config.yaml
model: "masked image model"
translate: 0.06
mask_ratio: 0.75
encoder_activation: "gelu_tanh"
encoder_mlp_ratio: 4
decoder_width: 128
init: "torch_default"
steps: 10200
Rows from block 6 of the encoder, named by matrix and row number. Rows with one number belong to one neuron. Each number is 500 + 25 x the weight over the matrix's rms, rounded and kept within 0 to 999. All counts start at 0. Numbers have three digits each.
# fc1: MLP up (encoder.blocks.6.mlp.fc1.weight, 640x160), inputs 0-79
# fc2: MLP down (encoder.blocks.6.mlp.fc2.weight, 160x640, transposed), outputs 0-79
fc1.13:549525516494468450481518532502470523510531484513536522509528546492485476514514482475503513504523511514541448453476480528471515503511448494496494504476520481502504505503468472474509513515465467476506535512497513464493446501509503514513535501
fc1.14:506508480492517512472510506519533490504465551497478516502519532485477477486508488515534510466515528515491477531544515488480475487452484497499495498479496517442542497497457538516502513482480493497484516514462462504486517502506511507512487488
fc1.15:504502517486484476489520495533462491522534477530480495486486515477470503508481532495502504527523515473523480493455503525498504491507500514484509492455532462499501523507511475464506509514478499475508540452495521486473496492544508509502485484
fc1.16:540501482518488475462492522483479517498488525496481538555519493514487518480493490518501546519488515526520488485504481489473456457451495463490500492523479460465486469490531514517481456498487521477527505552479476484526499499474535486538522513
fc1.17:511470458514495507496477474488460462528480481488505525529497466510475569538470498472481485509448471495491537542469503502502502561494491486465507520530505471511508485492512468493502479502507527506512495469525509493503475508516510544500456497
fc1.18:462525529441513480460461544504483491492515531456457447475505523534481522497476478483551540476542549477507490480553485496545465523501528518515502555485496510501501463463479486479539530552475461539467506527515466472487518518502485459509464489
fc1.19:487530508474486484470513538515476511521524491492480462497493506514481506512479491488514527530492481462491464495495490511539521504510499504496504518500544480521481509506515480480503526544489484508482536473492506485492471514542496493491494493
fc1.20:504522523466471506492525502530501529519536449512506485489492532493510493522502516479513485530550496498515481512525504534512527506515512517497526494497500488520495533520474493490542540504510455527493499494493544489476481495508464485499507490
fc1.21:530502526489483486484497481508501494526509500498474496480529545510500511507504505498516511523543536489507460496486497515506483503485472487495508493462513507509519498498497491488506514510494478498519497490522519505509474510514515511522486515
fc1.22:524492474500485502454497498536476502534512462506514528498475505513467517486465519487560542522496515486536475498455492517475530498452468513462498493484505476512519503480556448457552531496493516418506543483493519482483501498502499554550494502
fc1.23:520505494491469481453505495535469508530520487521518509507498530520483523504470512488523536528515506493531447498482484520494504512494483515478520484474520459516509527516547469462497520537463514446517518476483517482498502490501505520539512505
fc1.24:513489503541538461488459502505486503479493520482496513565512495524466539527468517530458545493510482489521489509468461500511476502507481460520479501498520468487478467518552504501482484498460514524556521517447477508538513509501530486508490525
fc1.25:459484532450520499510507480471453541532513491481526497517506533530513500534500494495494505494479464511489483534491467518523515548514525506511468538509474495476465504522497490475522520520485467510504491515487520512483481515509479476473500520
fc1.26:499486537505496529507512476501540539538479492487501471496478510539530503481498510519531524470498465494501502524500477503536539506495525502528494499505478508491533504522495513500487497513470468480508488480474526513475478522501516501473485503
fc1.27:549542497528505451498487504518492529505499528530524488480502484530489502548516475492500506503510486494534470474488448494490500556517469481500487476442487506492487504511512481480513518524473505511526482494490468461492452492518497460492517495
fc1.28:530517481500474469466470513511442508510521481537520513514510542495451514518490481489515542519520517508526467476504487495482510468464461511488495488495513463495516498496521507482505514511469476467506513514495480487484490479495505499542514515
fc1.29:492475484535492486487503504506475489492471510491492520559518463537458553521418510540470500497469467524510541529482472490505481552503485468506480536512492475476496496502509499531485495483522534460545512501496523496506511526508531546477467497
fc1.30:523518522477471498482508515536482474475531497522480505484511521451484532501514509489493502523510522462502468469514509518501561457470477501507528485504513468508511522498496496481511508510494472485464480493517509464508497497514462515531535481
fc1.31:502516492493512472503485487527504488512520478460503481523500518498500502513506513525476506499506497510513475465475476541501490518470501471533488487492494473509511506497520449508488494508468513473488472500526511462514478498519519530501495494
fc1.32:517486526481479508480556489521510508530495504498519484518547513492480502531498528498450526498483484470528475473473474525523548538578464489494478525449511468491518531473479464479502536519481475490534522459473537495516479504540533486493488522
fc1.33:514464474529519467471497485482521491479473516480474510560513480534460531493460539516461546494503481475532528512459468477489468532499494486516502516528511455468497474479526516497484456513455542512533527516477473515553546509511512522512468503
fc1.34:497480534470516486518506484514500512493515502485480500525522514509482538508497488499490478481493521499513498502513491485499503492491480485547487498510496485519501471481503520483501496505508478497516481526517493518485503512511488498504487500
fc1.35:473501517450506534492535486491485508501523472476509455502532550485520521505509521483489476505502467468506493517515526521532526503527486534524509497495519482506505508467467501504527529504497485505495488477484530495475474501514486487488536482
fc1.36:540521510480461505452492487525494498527508518534516516508503502515457506501489529487530530527516515488526489510491487509508544517471474489440507503480518433479501530489535518472512477519466505452516516496479517469481490497504467540524520470
fc1.37:512499501499501517484515508508492510508503481495489473497509513499511508520497485489508515496479475491510503485477513513531533505510500526486519500482510478509483520496479489502518523506511504523474492486480525497493477493505481492468514508
fc1.38:511514466520446489460510485527467469524486481525459560471495524531429517506396540500530556514519507454540481486419502549482517499457480503462523490502538451519524493497525433466501468497454533405530533498518512478496512492531524517549466486
fc1.39:516496468511500468479477494488483488472488518491468527537498493530453527524476505525483511479507483520522464479476471491485480478500481467481485541523472468467494463500505489502478467505463513463531523523454460497519512505486536484504481529
fc1.40:528477466500515433460464488489502489471488514492475516566526498519472523494453518502471528459510503496555485492457489494507466482481468450516498503474496480491486479493528469476498486522457536491525520510479467500544527479490549493509474503
fc1.41:500514510523507489497494511459463536498475463496535512523474493531513501494503488509502493482467465495496515495466500488509489534505516501488496510505511483497488489511504481499472513514483499502504501485497501493496467508513518508475493514
fc1.42:515471517500518505474456453492511500467480562498428481519565510547428542496438540517500552463522505483517538551493487480509461533484479507475486500560504410464528458502564566476477429505446498456568516520447508524531557498503502482511463501
fc1.43:498478537471525527499528486488520505508501511464525476514509507479487529499518508525474497473492466500476490498486508486543524493526493498537466511505523486513500485498487501483512525514495497514523491496493495488521513536504513466496507517
fc1.44:520512496510505472488507505510482520458468498520471511529476517493485479524500489513498510491516478492492533500493500481487479511452479445518476483552492471482513450525515549508433464484476498523519518515487473509518510491488525496485532517
fc1.45:489494515499489489464498488539459486500535496494438471520520507470475529502492497508496505528511530508530467470506526505493517464487477489481509520492506498496514534504479471491544542499477477519506515466493480494491483488533499530533507502
fc1.46:480503545494485449511508535487481515522483464464519474521487509520505511484494470536537521490488485482528505536554512472531469528528511505513464528487502477505475472494492493499519525560463484573497515488498495492526494502473446517478512478
fc1.47:517524489475487497463485526519452484538518475539481495468476531485477473508480509495523497535530517467515473499512517520495489474467474502493521490463497478530533519493516491488534520498496476470499523491505533493462476501507484533500483478
fc1.48:522528502497516486492498508488480508495465521497524500508504498503477470515519502522495493522487457509500516512466482484532476517476517480485472491530507478459502476521489518526467473507482491510514495517468471502519476515498527480461500508
fc1.49:536524476482476499480508482527495486544510474519498503496483513483506504497457503492533508502535505500538475498477517520484527487475489517502513481492518487513529498497531466479523528514487483468489515477505536477468488488527497535521489484
fc1.50:520462484505517463468495484498513512487476516494465489550521487529465551501451546530475542473514489506514477484494461471483462498471472487477473520499503466478483469493549497486481473502456528522545527523475467518523519475477512489519470520
fc1.51:511504519433519505479519495508496519517555497497492470503510548505464541534491519501513489503534488465482446511467523516551529521524518512512539534511516461488496544508464513476555565510460416549525520478486517489448480502529464497488502487
fc1.52:527520511512494453463495495530526491503489499516506484469498522518490481499475501462533529518543520487508490485512491525496511524506469512472521493457516502485530504522502475487517531518466493494488498471489502474469470467511493519504461503
fc1.53:516478512486512445494483485502485493454535521468495476535535521514459558530484487515460520472515495495536449484480474479502491513535496469538503522482496488484471491503540473505499528548485504522554497508486471508495496514514533468516480542
fc1.54:499502524483522504524502472491514513492514481475516448533532520499508509506521518510476510496497480471477491497514511499528513511535516506539491536505512480520487475505490492508486524529472495530508478490502514484492498499506508479475496489
fc1.55:479508474504530482481492511506473503515497468500510494531496492529501503504485502488514517536505475509507526492477489499517519533466492495513513487545517477527519489501509462507467486526477515501519508512533491478498488504471499534472506512
fc1.56:522462534463514543479508497515425494548512520504465507545512514508498533522471551520484521488456450501477489472480489475514511491513489489481485550536485484475494479475504468471497472488490493425531539504483527503490555508507519490495485515
fc1.57:504468547490517536480516488500486525518477523480519454508538505498495521488500538507487500498486488460483489490511480492557505528497510477508475520544522462478483454473509502502465477532492521500522496507472505499520520528495494489467474533
fc1.58:515503525497479488458502480521488490510514506511470492488492498493512494470505510490533525487520492473491500496536506506511485484482509508480511492501508506492552501505508498493513523536487483479478490491518517509486508523519478513491455484
fc1.59:481466546452528513515505480465550537505485482458535423527557527521486494528521546501460534459518509469499470515467487521564488522523510509553473551511494469492480471516505469503496546537479473566503504499448475502516502526516537472486497537
fc1.60:544511512490477478489513508497478509511495510508500512482495524507467493504469525495533524532524521494521480465493477515496533496486482504457518496475513485496503496507550481465522479515480506493488518507484490501481487502492486539496492470
fc1.61:498505511509493466493524517470485518524462498496524500532505488512522496481485482537507520495452447509471489503494484483522498520479495463513464533518487496503473469513503487508444473514468513500506513517466480482518475527475496503459498522
fc1.62:499490503497527474480472492506496523483504501494465509510517510504496486494518495505492502476520528496516494510508505497500498507480510490485511508495482512491499497503503507486508495488496513491509510497490481492539518478509500523501484497
fc1.63:462510568503514533511565489490538515518515491457512456502492500515498468515516502523546515480514462473460490554518518523557503513560534548522503498504488482523505519500469485481513494522499462526489495478483529489452469537502444505478509480
fc1.64:564527500479481489450453555522448450490522544555464503497512536493434541465466476474499539526529502497536470483541525488449456500480452468481536509500505476474512497434488502511523477513486460518481531500503501525513512465488503504523471479
fc1.65:504515499464482457455476517526421521521526466521480522501502543519459519494488493478527549517524527473509454498489503527492489508470459498500515529476505480496515525510539455476519529521484485500490533509524492464493487479507498507531461502
fc1.66:576552517490520526479559507505539567474487576514511483553534560463497507513557481503476518469491451479485451473507474503493531495525474458531464495469497478478534499503433498503475507527439502462513498476477460450529459548510552481480529536
fc1.67:511521493475464461450463513507443489516526498535467528484487528495451511511487495482555552524558493480529490493494505529495493520442492505453537472477512447484514518494562502460515483518445472525495482479502488494509457466493450534539512486
fc1.68:526487508513460476478478463543501503528479486494486477483540526520476490496456513462531557543534533486531517494510479536527485538457500518481500555474504459491501489498540480473507473507460541491505538497460515476496547444545487502552491484
fc1.69:499509498492517516486508479478483512511508485479529487518527511488506512501497486514506487499492474502499506503483482487515493481506519505531485502518497502513478486482514494500480505496480505515499488500506506484486498510503501493491513517
fc1.70:526495496504433541411512517542494512500485521536480520493517541503477541499446532465515527517507529459536500510492519541531511500431445501429528506468532436498541528479504486461501473558480470481506534503503527452501528480526464537513512464
fc1.71:540459476518477464469458493501480498480465520494465518516495497512481511483470510533486537495483512513558495510494491474491469480470494482486480543481501464488475454508539506480483474485481518480540536538471503528553553475474526480514457500
fc1.72:502460564515525497481529495504505527500507479467514455503516495525495526471497496476540519489534489467520485518522466489538507559540504487513526540465532492514521498507490446479534533556459459520498520478486534501514517509521519508499435509
fc1.73:516509499499530450496462490496511471479505536475512487554539500502464551541464485506461521496516474470526477512496458466515507511538469449489485512472517455484467503502521501471527510526474505546540509513469460497492517529535519469491439533
fc1.74:544475488510508473480482491494529546487473515495491523531501520524487489494470514511494535496490502502545495485481463471504465478471483472477472522513490469472487468543538494488496490503454540451531500504474470514513530478490507468516506530
fc1.75:546504476476519457435430503542478461473515537544382488505522517522428536487432512515496552489601573476538500501486482449497415517444482474510534534515502451465494451491539528475541514491472513548531504521477490512544560464485493533546457495
fc1.76:552521496476482501463491508533507511507502498504492516503530540493502507491503502490530531491512505491524467481472486493500533481475481490529494474494503460474500485465490474495502526511465490476485491515519487483504482491481497493520529522
fc1.77:497517523411521472520520480535560518508581491478513460486475561468526497523538476488523469490581547471508453461535529542535540448488538513525484502464506517547528544510477448484557552513495483535444483458541510445435432490542488514488541463
fc1.78:481519519444455533505529506535498489514541503494514475497493531461487492519494517489509482538507518459513501480489507554531532487503480539508513482497533491536538512470486473479508486525499472479480504488496532450489480493507459517498526495
fc1.79:558508536522488481478542495523522539521474539524499493502489519498491473480468513485510555542515488491531457456467474505504555556521461492455491479508520474495567502494516474476499469551468471503537520445414507469576516483542502508548516528
fc1.80:480465544447485508501521507495496478528523478434533436514531497506500510545520494472507505468484483502487491511487487529560572531577506544534490480473546477542485520461496443489525574536503480554467511460483542479461438510540458463491523495
fc1.81:480503540501539528494526491479534517518513514475500460509513527488501517518532512510499501457499502497499499534521496512561496504526492503528496511496517507502507484499473507493488531515487490540519507501459500501493508509503507484499472519
fc1.82:551465492505546478471495521510548537489498524538472528511488501498467491478519512534525551473543533486534488477498479475489493457462490487496499485515475464477561502528522526499504508461445494450537510497464452532522512455492527513530510529
fc1.83:474482526450540532512503476494488532510511493479507496528516512507500547511515488501517475466476466480481503524504496483551495518519515527536480525528486490511488476504473491512493510503497465525501502498489509519476484511483510484466525504
fc1.84:508518476519524461469494528499533468471475524486464523555510458535452564539463458518443552467479483508516479508487461479475470480507474450519480514510519435483493488494529480490502482502473555487550488511487439484527495512489518493505474532
fc1.85:530502442535465461450496505518546460470477492520479507529517493537461533503431533477491554479513533495545521472468493510487474478451457474489535504463497465477511488498514484492503463503476546501522488511468494516530519468495516522530453519
fc1.86:502498516454545511495510518474552537496500501475461457525514517486482507488484505536501509468521484483477514530528525483543484476507479516556488534525528492516536476497479519465510493516465480539541533483503471481499502498529508519485491524
fc1.87:515506493503481495456478494546461501528509482514484537477485492506480504501508489507527507513531512509530488489489499527462483483474495501462506509474509468492495494494532477461525501516478509458513491507537516481499470491498501538521476476
fc1.88:542520492477492448492457497503429510532520488549479509488505514501454480523474466470526535526513530507536459496470485520478508495466488507497515515472513480496507526493555454471525531503469477476517523515515496476481482466506501510538475498
fc1.89:492521519431485522502535496545482492534529484496483487476515563486502469549530508471523508543541493461505458493513531549520558527501507515486495477455501511527481538466479487491531542537513447494461492460497525477448446516542453536517561490
fc1.90:525504575474535560467535497541576524505486561489458463503543566477490525449511507471538534455546458460470475531540484483524540520530511521525515477513528464503533445463477521472517533511467475482536520484485515490531535532543483504468479500
fc1.91:476521505520494491490531506470484530519505484495500480499489494512489483470487494491508524532519475483510494487515507534541508532473501522499502502475524489533499502496483483475485462523469501502487526500489519498494508505526495492482487483
fc1.92:497485518508456497464518508508544537520483492523486498490504542488499491481479511474505553533545532477548516493499502553509521508509467511446486471461537458518536482498500472472528476521437498481507514450513510467531517483524489539518524468
fc2.13:479484513465477508485528486497478498509531444488516480504501540454489538537518522517488484516483515508504466480498517532503513499513506510514468510472505461520500554502482466488529536498494442502480500483504531487446458505529497489495496500
fc2.14:504487503522493524496500484487513493535482493484509492481520504556516507492452519464516504482480502454511518504493479505528506500502492494475515515490511556494510495480497474459513507520488522490518527492514535505532537500518480496533460484
fc2.15:480494511483486504485507513473499463486545485489491453490511550456486558520512509500473488484499522510490485479495527569492507454503507513525511495458509490506489540475493475518524514498495470528453477500506547469473467493522494497492499485
fc2.16:493517469474448451481455518562480464453496525558485519500508495471489528495517511517490490516525556541541504493490489517456472473490494489493475480498510486511471487464528537522469476493479528472472504518533504504509511465461506531494539505
fc2.17:520525500515467463519497515516516476464464535542492517479503453498509494469517510479502489507527550522513523497523497518489495485481494497486528461485503549505517481492489520521486479491535530496483490505533501495512500474480479523508515493
fc2.18:552518455494472482529443521535506478479455532532521518507532479539512491513517518450415465487537535526490498496473463524484497525504465435501532429512530572465485481528508522535472464496526508519524484525530514458513465497493540511448508537
fc2.19:515522469515494463472462521519485496471474538536483516510498483513465522492505499473465512500521522521498491493488483473457482518495459456497513484508517480471494492499505517516481484510472517518521506505502483486508500497500535522496472507
fc2.20:494491516494516486504504505466495482494507500450510461523508514469488538504501496500491494476488477507489496495503503486515506519512506497511499493501508482501489503484490484517499518511503475528486494499501498502508486506503494498467490501
fc2.21:495480515483488482480507480509495521509503483486532479502525535481462522503521511500499501525503512488517451490484505517523525512502499492500498481486520437502495524502500478487526539504459485501496501489477506490490479493523509489513490509
fc2.22:494491487521472511437502478527518537516495505508478508495508581513460486503498538503507551502499525457539467487493500534526500494496475490431461513473499417480510496474544509449512497509415481453518518498446517490505550479519518475560478496
fc2.23:507482496484467498441498486518505516509498486530500506492517563502450500509500538494501545519502535462530458493481509521516521502494467496469496495478504421475513515487534507454515497497420468488503511493447523497488515475516525489549483504
fc2.24:488523525513463498529513496521529472479516510514489500455490478473519491496499509502521474511515530530514526507513502545484490510497530532493551466474477545529517492497483510516491490468525536481476484495534518510501516476488470514494518491
fc2.25:504494511482516520526517502474498487510519481477516493499497512467517506510507491500504480498479476508489499492506517505492515506508506516511502502495494517510515518496473487518508512494532466500486500493521509492482473511505488492484516497
fc2.26:532522520521508485518484519485506490490492563500489499534535463520528445501462476493476491463466492500547535470468437466487500478525508485466479502498509577513464448462500496482483470525527590419513533517524466497547524509491522536502515531
fc2.27:484499501475519508511528510500479513498505490493527507509484482465511490508542469502500481503512468517463498514523513467497499539526493488530481492510502498510497526531477492517494528500527458526484481494501484499474460527506506501474474499
fc2.28:497490499504496510453509491505497526507488484536498520495496531509471498501508526500510541517491507476516486501484503499509509508500468497483503518494501443494518506502512505467509496492443473486518510492455502509489519491511524507527482502
fc2.29:525515558484430486512517507550517463470507531517495450469507463470513529479527507469499463500521560517528514492547526525485508471500485513512575448472514544516521503466455508498501500491551514514462475499566523510478481488499470518495506492
fc2.30:505489482512491465441472503502497507473479521550484519506516517508439522484507538487493531525514520491518475487477500490490498477480467472487527473507509424439510497491515521486501483501416495503508516509465494519508516461494525499527501517
fc2.31:523528505496472501520476501548511488471503566556463529490495467484509489497533494482486470532516536520488500489519521506477509497484502504490541424544500510510527494512466550522475457471505518471492472519521504536481490479472503522481554519
fc2.32:478475489464485497514526486483516456484534455492537468489519488443512552519528530523468461505487542565492467475491502564463549447503517513557512471450500507520499560500475434534524531483516482507448513484543535479470457493538499488473492507
fc2.33:495499541530424517509538482533521478492515499520483473459496479498509517487491516476522467511495530511522535510546535522494493478502500529497590466479491520524537499478462500489513490470524523504489474493542531529473514488503470488508477486
fc2.34:508497500520519507495504494493504513512494490518507518500490511510496495497500500506520516511493478477517505502486497499509508508497494511481495512501493456504502507503520498485510494493479509483505505495475494507497506493498508500510501499
fc2.35:507505488506514480495491508505492503472485523534486512519499492499484508493504486504488504505509500507507498492500498479483493490492486478492493496518513470488501500504487509519495489504486520492509508505495477506515501502492512509495509511
fc2.36:508501489555490546482513491510515541511480527545491537492489536529482463499489527491509532507485493465495532509490506491513502531504478502455487482499479452493541480502516541476492475491456502446529505492430517506506530492502527493531474499
fc2.37:502517473494514456463470527512491506457465525534511538518502494503460490499517503499484523499524506513503485492476477476481487521497475451493463501504509473464485489503542513518472495509457516496509509512497466491532500491480524520509507515
fc2.38:484493515502458521502522493546517491498518497473463457497513578454508492492511536499489478486527509477486510487530547549519507454498515508477497449509508476505523493447481514486498482510497492462487500501506537481498531490507465455511502491
fc2.39:493507507496462497506495496527502472485500503509496498479499496481509503499505502512508481498505539530527510504496491527479491494502512511499501488480489515516485496477509504507495493486501521470485499506533508511496513482485493503502521499
fc2.40:465551505535471502540499513540525466481514543546463537432453452480548484493494482521523476519496533531496540512540492515476460503499527526492543472499459559542512460494484546528475478459540555449475479510534519538503520476466476528486521484
fc2.41:515492495466482477476480490546493508491504516538494501499521510477465516487528508488494503540534546495534436489527516500480509483484478474491530483493519441482509532494521503478535497499468502522499494498490486497501495484519518500520496511
fc2.42:482499473537518518522443500476530472471505501487486520464464462552540518459416496508542497483516487508454605550509499512514455462459577553533532528543469536539503441508574567516486438467523568511495467531513521547501565463437453518472524480
fc2.43:498492507506529512510508494466505510507499480485516505503493507500509506500499506510515512501488478485494509505488499503520501507503511520512492516506492477509502505517498496501505506495498501492506507495479498506495502502496489499498508501
fc2.44:487492539490474492490504479534490517506520493514493465483511520503503501499523495459506483522508521483498492499516535492509515478510500508501566490520517480514548504499455488489535504482484502537501470493485493529480497506518487492490492496
fc2.45:488526461508505472457483511518518485454474523535486543488499474505487489497513503508497506499526516543481510508476469531485488498479515478521473476497490504474482476527539518547456480498449551493487502511511479476522499484475492512508524499
fc2.46:516497516488499499485497502535487533504487532533521490519518506510485497495533495461480491515522494467498473485529511478513524509521475479484501461529524456495510507500450512477506498510495475503513503494493501491477468521515519508482479515
fc2.47:490479504500497502469501487486496502519506470470510469498510533501468541513490500503512519504486501484502480494497501510523500510500505503489490508477510456493488511495519489485519526509463481520493506495474520497497502484506493490514493492
fc2.48:502496532480483504491521494553493512503523496511499478481502524493504498501532476486513496524528513491511469501532519493494506487511485499514567501497514488508528524508448495478532519493493494514496485490488493512475485516521502498509476492
fc2.49:496477498493489489470493490500507510504502494493496493498518532495464516505493516498498519511509520487516472498496500519514504500494493493492486499483505456475499510489518491472509512506458482508502508498477513496501508481512506488526486503
fc2.50:490498527521461531511529486516513474503502482506482479466493484502512506503466505497522486501495529512520535509526506528495492501505521525484538501474486532528517497478488502496511489477518512493494495491531528515488530480500475500504495490
fc2.51:480481563494537516515577518461492426502517482449506421504503505445506547505524481480488472478495461528463514464529536481487539518531499511514581487481522517529542550474429463542517549508520436561448507449549530497489468517563445501458485470
fc2.52:483503514478522538485512508474497476510525502465504465503498529467507534516490487490482487465469499506483500497519511511485510495515504509519492507485499499518501514467489479513507512508504465510473493497508532471483487526520492504488492482
fc2.53:499515500532478497536516495503521468503477519505505518467480437498515501512500496497531478518502504542496518512500476506479494572506505491469551463482473568529498503522488501553482516477554510485481505478532514496508508486489486522469481493
fc2.54:514502503500518484489494504499504500478502519518497493519501497482490509502514501508487505493508504497518489488496500491486501483503492497503495489509510468502502503500495505499502492500482519496501501500489491513503498495499509512492513505
fc2.55:531522522503469465509481523524516474456492550537472504501504458501504497493536495484478484506515562513525512473523520492478506456497487497489538446510515525489508474483468537509483467488521530508484483511524483535498511472482498533504542509
fc2.56:474520498478516544519508510504494476488491512489499516471484498461552485479514485526513479482454485537462505526506509541482507472500519526527479522506464531518481493485511511545470485482525500473484481534533492489493491529466500503473541504
fc2.57:492466527505524552529546478498508503515523467458492476486466526469533510522497481521536488491480485525492513507517513511506499503507520537514504513495466503544521526509449480519519529462520476501493485485487516532482510505502471482487511475
fc2.58:507468504482507488441498486525492524513486480482524484513525567510464531511509521511481526510485520468544445479494504507520511474506481469466471505488530423469462503466528487461524514527419487495514525491472510494510499478530507495534516507
fc2.59:484499497478523501521502504485494482514516471457512476494499497477523512514509488508500486489500481519470497503482487504510505534505516503529496518482496527512481512507491478533501524499526484518479499498516503480501484521509489499466501496
fc2.60:495501494512497515449496494502523525517499509522497507497497534527461498527494510523500530500473510472521475499481496502505512498510481501468469503478494429486494507498534510459510504505449495483510515492456510503490516491504542508548492506
fc2.61:513516508457506498462489502557493541501522527536509507508531541490481472493581496507474516527529520449544400478516519493490525473504482486502471498501537435494476538506486494434536504525468499485511494492490489487476472530531548516531496526
fc2.62:482501511521494479476519480517511522521480496516514514482499510519487487490497510503541522523490501473525481519490485499519507527496493496473515502485497458490492496507511487466510505498461532494506507486470486508521516478506506509538488494
fc2.63:512490513484503481487498510496483491496512502449519464547528513481482530511501498506467503468488490491522479484491474497510513500521496488532490508483535500498464490482504480480505524519501502489501517510499500489516484512501512506476499526
fc2.64:470501492492484507528503511463481471513497470465520482480498456500534535510497504507513457476489485539458534516530511533521481515498547503524515507492498549518478503503494486559482517516539476518473491510569525463475478517480454502460509486
fc2.65:504493479497480500427496496491495503522490477514491498496512546522449522506476506486500545511493518461518481494490497511516507517490478493463495523480513429480499510484525499471510499515429479503505516497469522472490510494516506505535472495
fc2.66:509485520486519511437519466508522545536504507515521480502534546525455507508520536490468528487514503442533435494484481500512532533534479481507472508474527414473495540520463472434526535522437498474533545463460517485486490525559528503537472524
fc2.67:517506468508507506442477508487497512517469508527499530506499518547452509493472511494494575503475493474498494511475488481506502522489460483467484536494504440475493477492550514483489482517444514482526515502453500468509521507500532522532469499
fc2.68:443491513526535561544550462481504520557532427426520508417454487535558438530423455493542486536478466467430546545523523549555503561510581576500492603477451565562562526548507488469549541466552419535502483471480573475434503524540455464510447437
fc2.69:510498490494520487487493496505500511492492507521513531507497513485483496491520510509506515511499494489513475502483504499497509494493489497489490502503492449495503510502524502495501491497466503487508505498490481503500504493496508507513506502
fc2.70:514499516549481520491536493528515512479462535540452501518519493520474483458505518464471482498509498479507544493555548486480492465499473487450560433543524475490563466484417535496491463500468537455530511499484497533521533491495502474494513516
fc2.71:467475534489503556523524485473509458522535456474506471462463491474552528508475511527565478498474480503469551519512530542516506471515543563530528541482472511551489514474497485513530518462526470516459491493527539517455509491491466489466521475
fc2.72:503492502509454482482504494507489486477501538517501465546539482500454576506492481457452459495490547504541478471542488481463490523524476454494569428495538487493490504472449484502515492504492523545492492504518545510504479487518530504467465516
fc2.73:490541490529490484541503526495509466474461518501509531478472422489526496493495502498510470494517495548468540517496473501471475572499513469492535465502484581515502478536502516561454499491551507494483498491539493479530497486472477531450490494
fc2.74:517497511506449505497491496528501476465503538546481491502507489486487523499506513487481480494489547520524507499503497491462503463508479502505539464511501503503515498471491514503497478481504503490496488510507515533487512489490532505492497503
fc2.75:456422566542523539548552462486454455550495371470476470434454458524540546473418521488584474547495462489459592513571548547564444507487546570494600576496491515585527494498451495535536512462540454535491545463535577526458551442487378489449490445
fc2.76:510493504467491484435481495516505519492497516525512514503520550500442502519522522507483538506504527483541444491469490505503522494503466486492457499483507399458490522493527497461513513503421470501509511493458496500486495484515525503549503512
fc2.77:546542477574485457559448549527504473403471623542430515594515434465504502450504444427413465474507509530479578453524459470464461475485493467512515390584542521511537454481410547543439432505517572464497454559525468537557473481443512552425554556
fc2.78:512510487505513482510477503506493519503498527507491496522514488519493494476523475489468482485508496491504491490520503467495496476493497469499510490534541483486491490508462504511504498530500515508524489515505468515519497525504511510479488516
fc2.79:465447524438476501590510483489468476510553449420552509500478524444546495521570481569493467529500478557428498481502569503481537457491525513562542459532448518489497554477465451560498539439513421537429453517540534543464447524488487447489493497
fc2.80:546511420461516444498446551509484466383445567589499559562498401470466500522528487501423472491547535549488497471461473471427481500485463432521477429524514534445481487533578551576442458494502522543494486528523431464535474471458524514449553539
fc2.81:506495499493499480473498499510500507501503501503513494507507511503481512503501495510493514508511503489526476497492490494506502516507489490498497501492511456495480505504507490466508510508473519506503504497477496498511487498506515503510487506
fc2.82:504477484504472506437467478500507515516475521524507498490529526561455495495481540470496539495498530455522479509481488498529534518508472492455500496502510451471493482481545508456511501495434481513513512496458530513498540482517521496543459504
fc2.83:525502502494508493483507508517499477481509514511498488503499511454498518501513493497491493497510500498515496480504506501475509472501479500487516485499506488506510518483479508501503494501503506477486505497520505493498484495499491510493534500
fc2.84:471545480495450466539481522536504461469501539513490532461470449463533507481510497510513470504523544545504543510515485526469469516485518496508529458483481562526488469486514526536461490484556536466469479514544494484525499476465473529477522494
fc2.85:483524540526425547530534502512518461495522536488460463466499467484542530499477492487501459477474548523495541503565527518480480483520543540499543465496483551550523487457462514518490479472541531478466471514558557530470516509479483509483509483
fc2.86:524505502518499449458483510515516504466492524532488486529512508514470516477519506495485525516526506463542486479504501487504502459493460489484508483515531424497505486500491511469509479515458550502515505494481476503519501494505518517506505510
fc2.87:495520485523485494457495495521510541512482524520480524491490563511462501490489526508508546496499504478516487507481491522514470532499476471449445524477492414478511485498544518465478487517441503461529505499450503476518537489496513488539473495
fc2.88:492491479497496507465496492473495515525500460489508500500501530511475523509494508501510527502484505478511482503490494505515501522499493497487480534481499449496497516502524491486513511504468462497505513497474510480482510503512507499521463496
fc2.89:496533484531480475518499526508498492429497567535471510534506462500487518498526420486469454499496517544507506485562484451456450482500499474500535428536506514490505497504417520541481483497492532499494470539520476555521479511450521520459521526
fc2.90:503477498500519503448459484509498510487496520525457511508495523530450512484490514520498524502516521491508486501494506477498475476477496484493495505519498425446485478503524527493511502487431503524510508525454499541505550464496504490543492504
fc2.91:505508514499494489499491494509497513505507519497509473526530481524491503509537489503468497502480510478535477479516504468509522470519492493521498495504530480508456484478496485462518516515511504524510480502489484516507489518526525504507494526
fc2.92:517519518533518550500564486515539546517501515553479517489475471548523453505501485499494498511485455459510545517547556493496500481508485525469521479518506469529546500538431518449531485512500539473542504464449491503474491533520506507509524499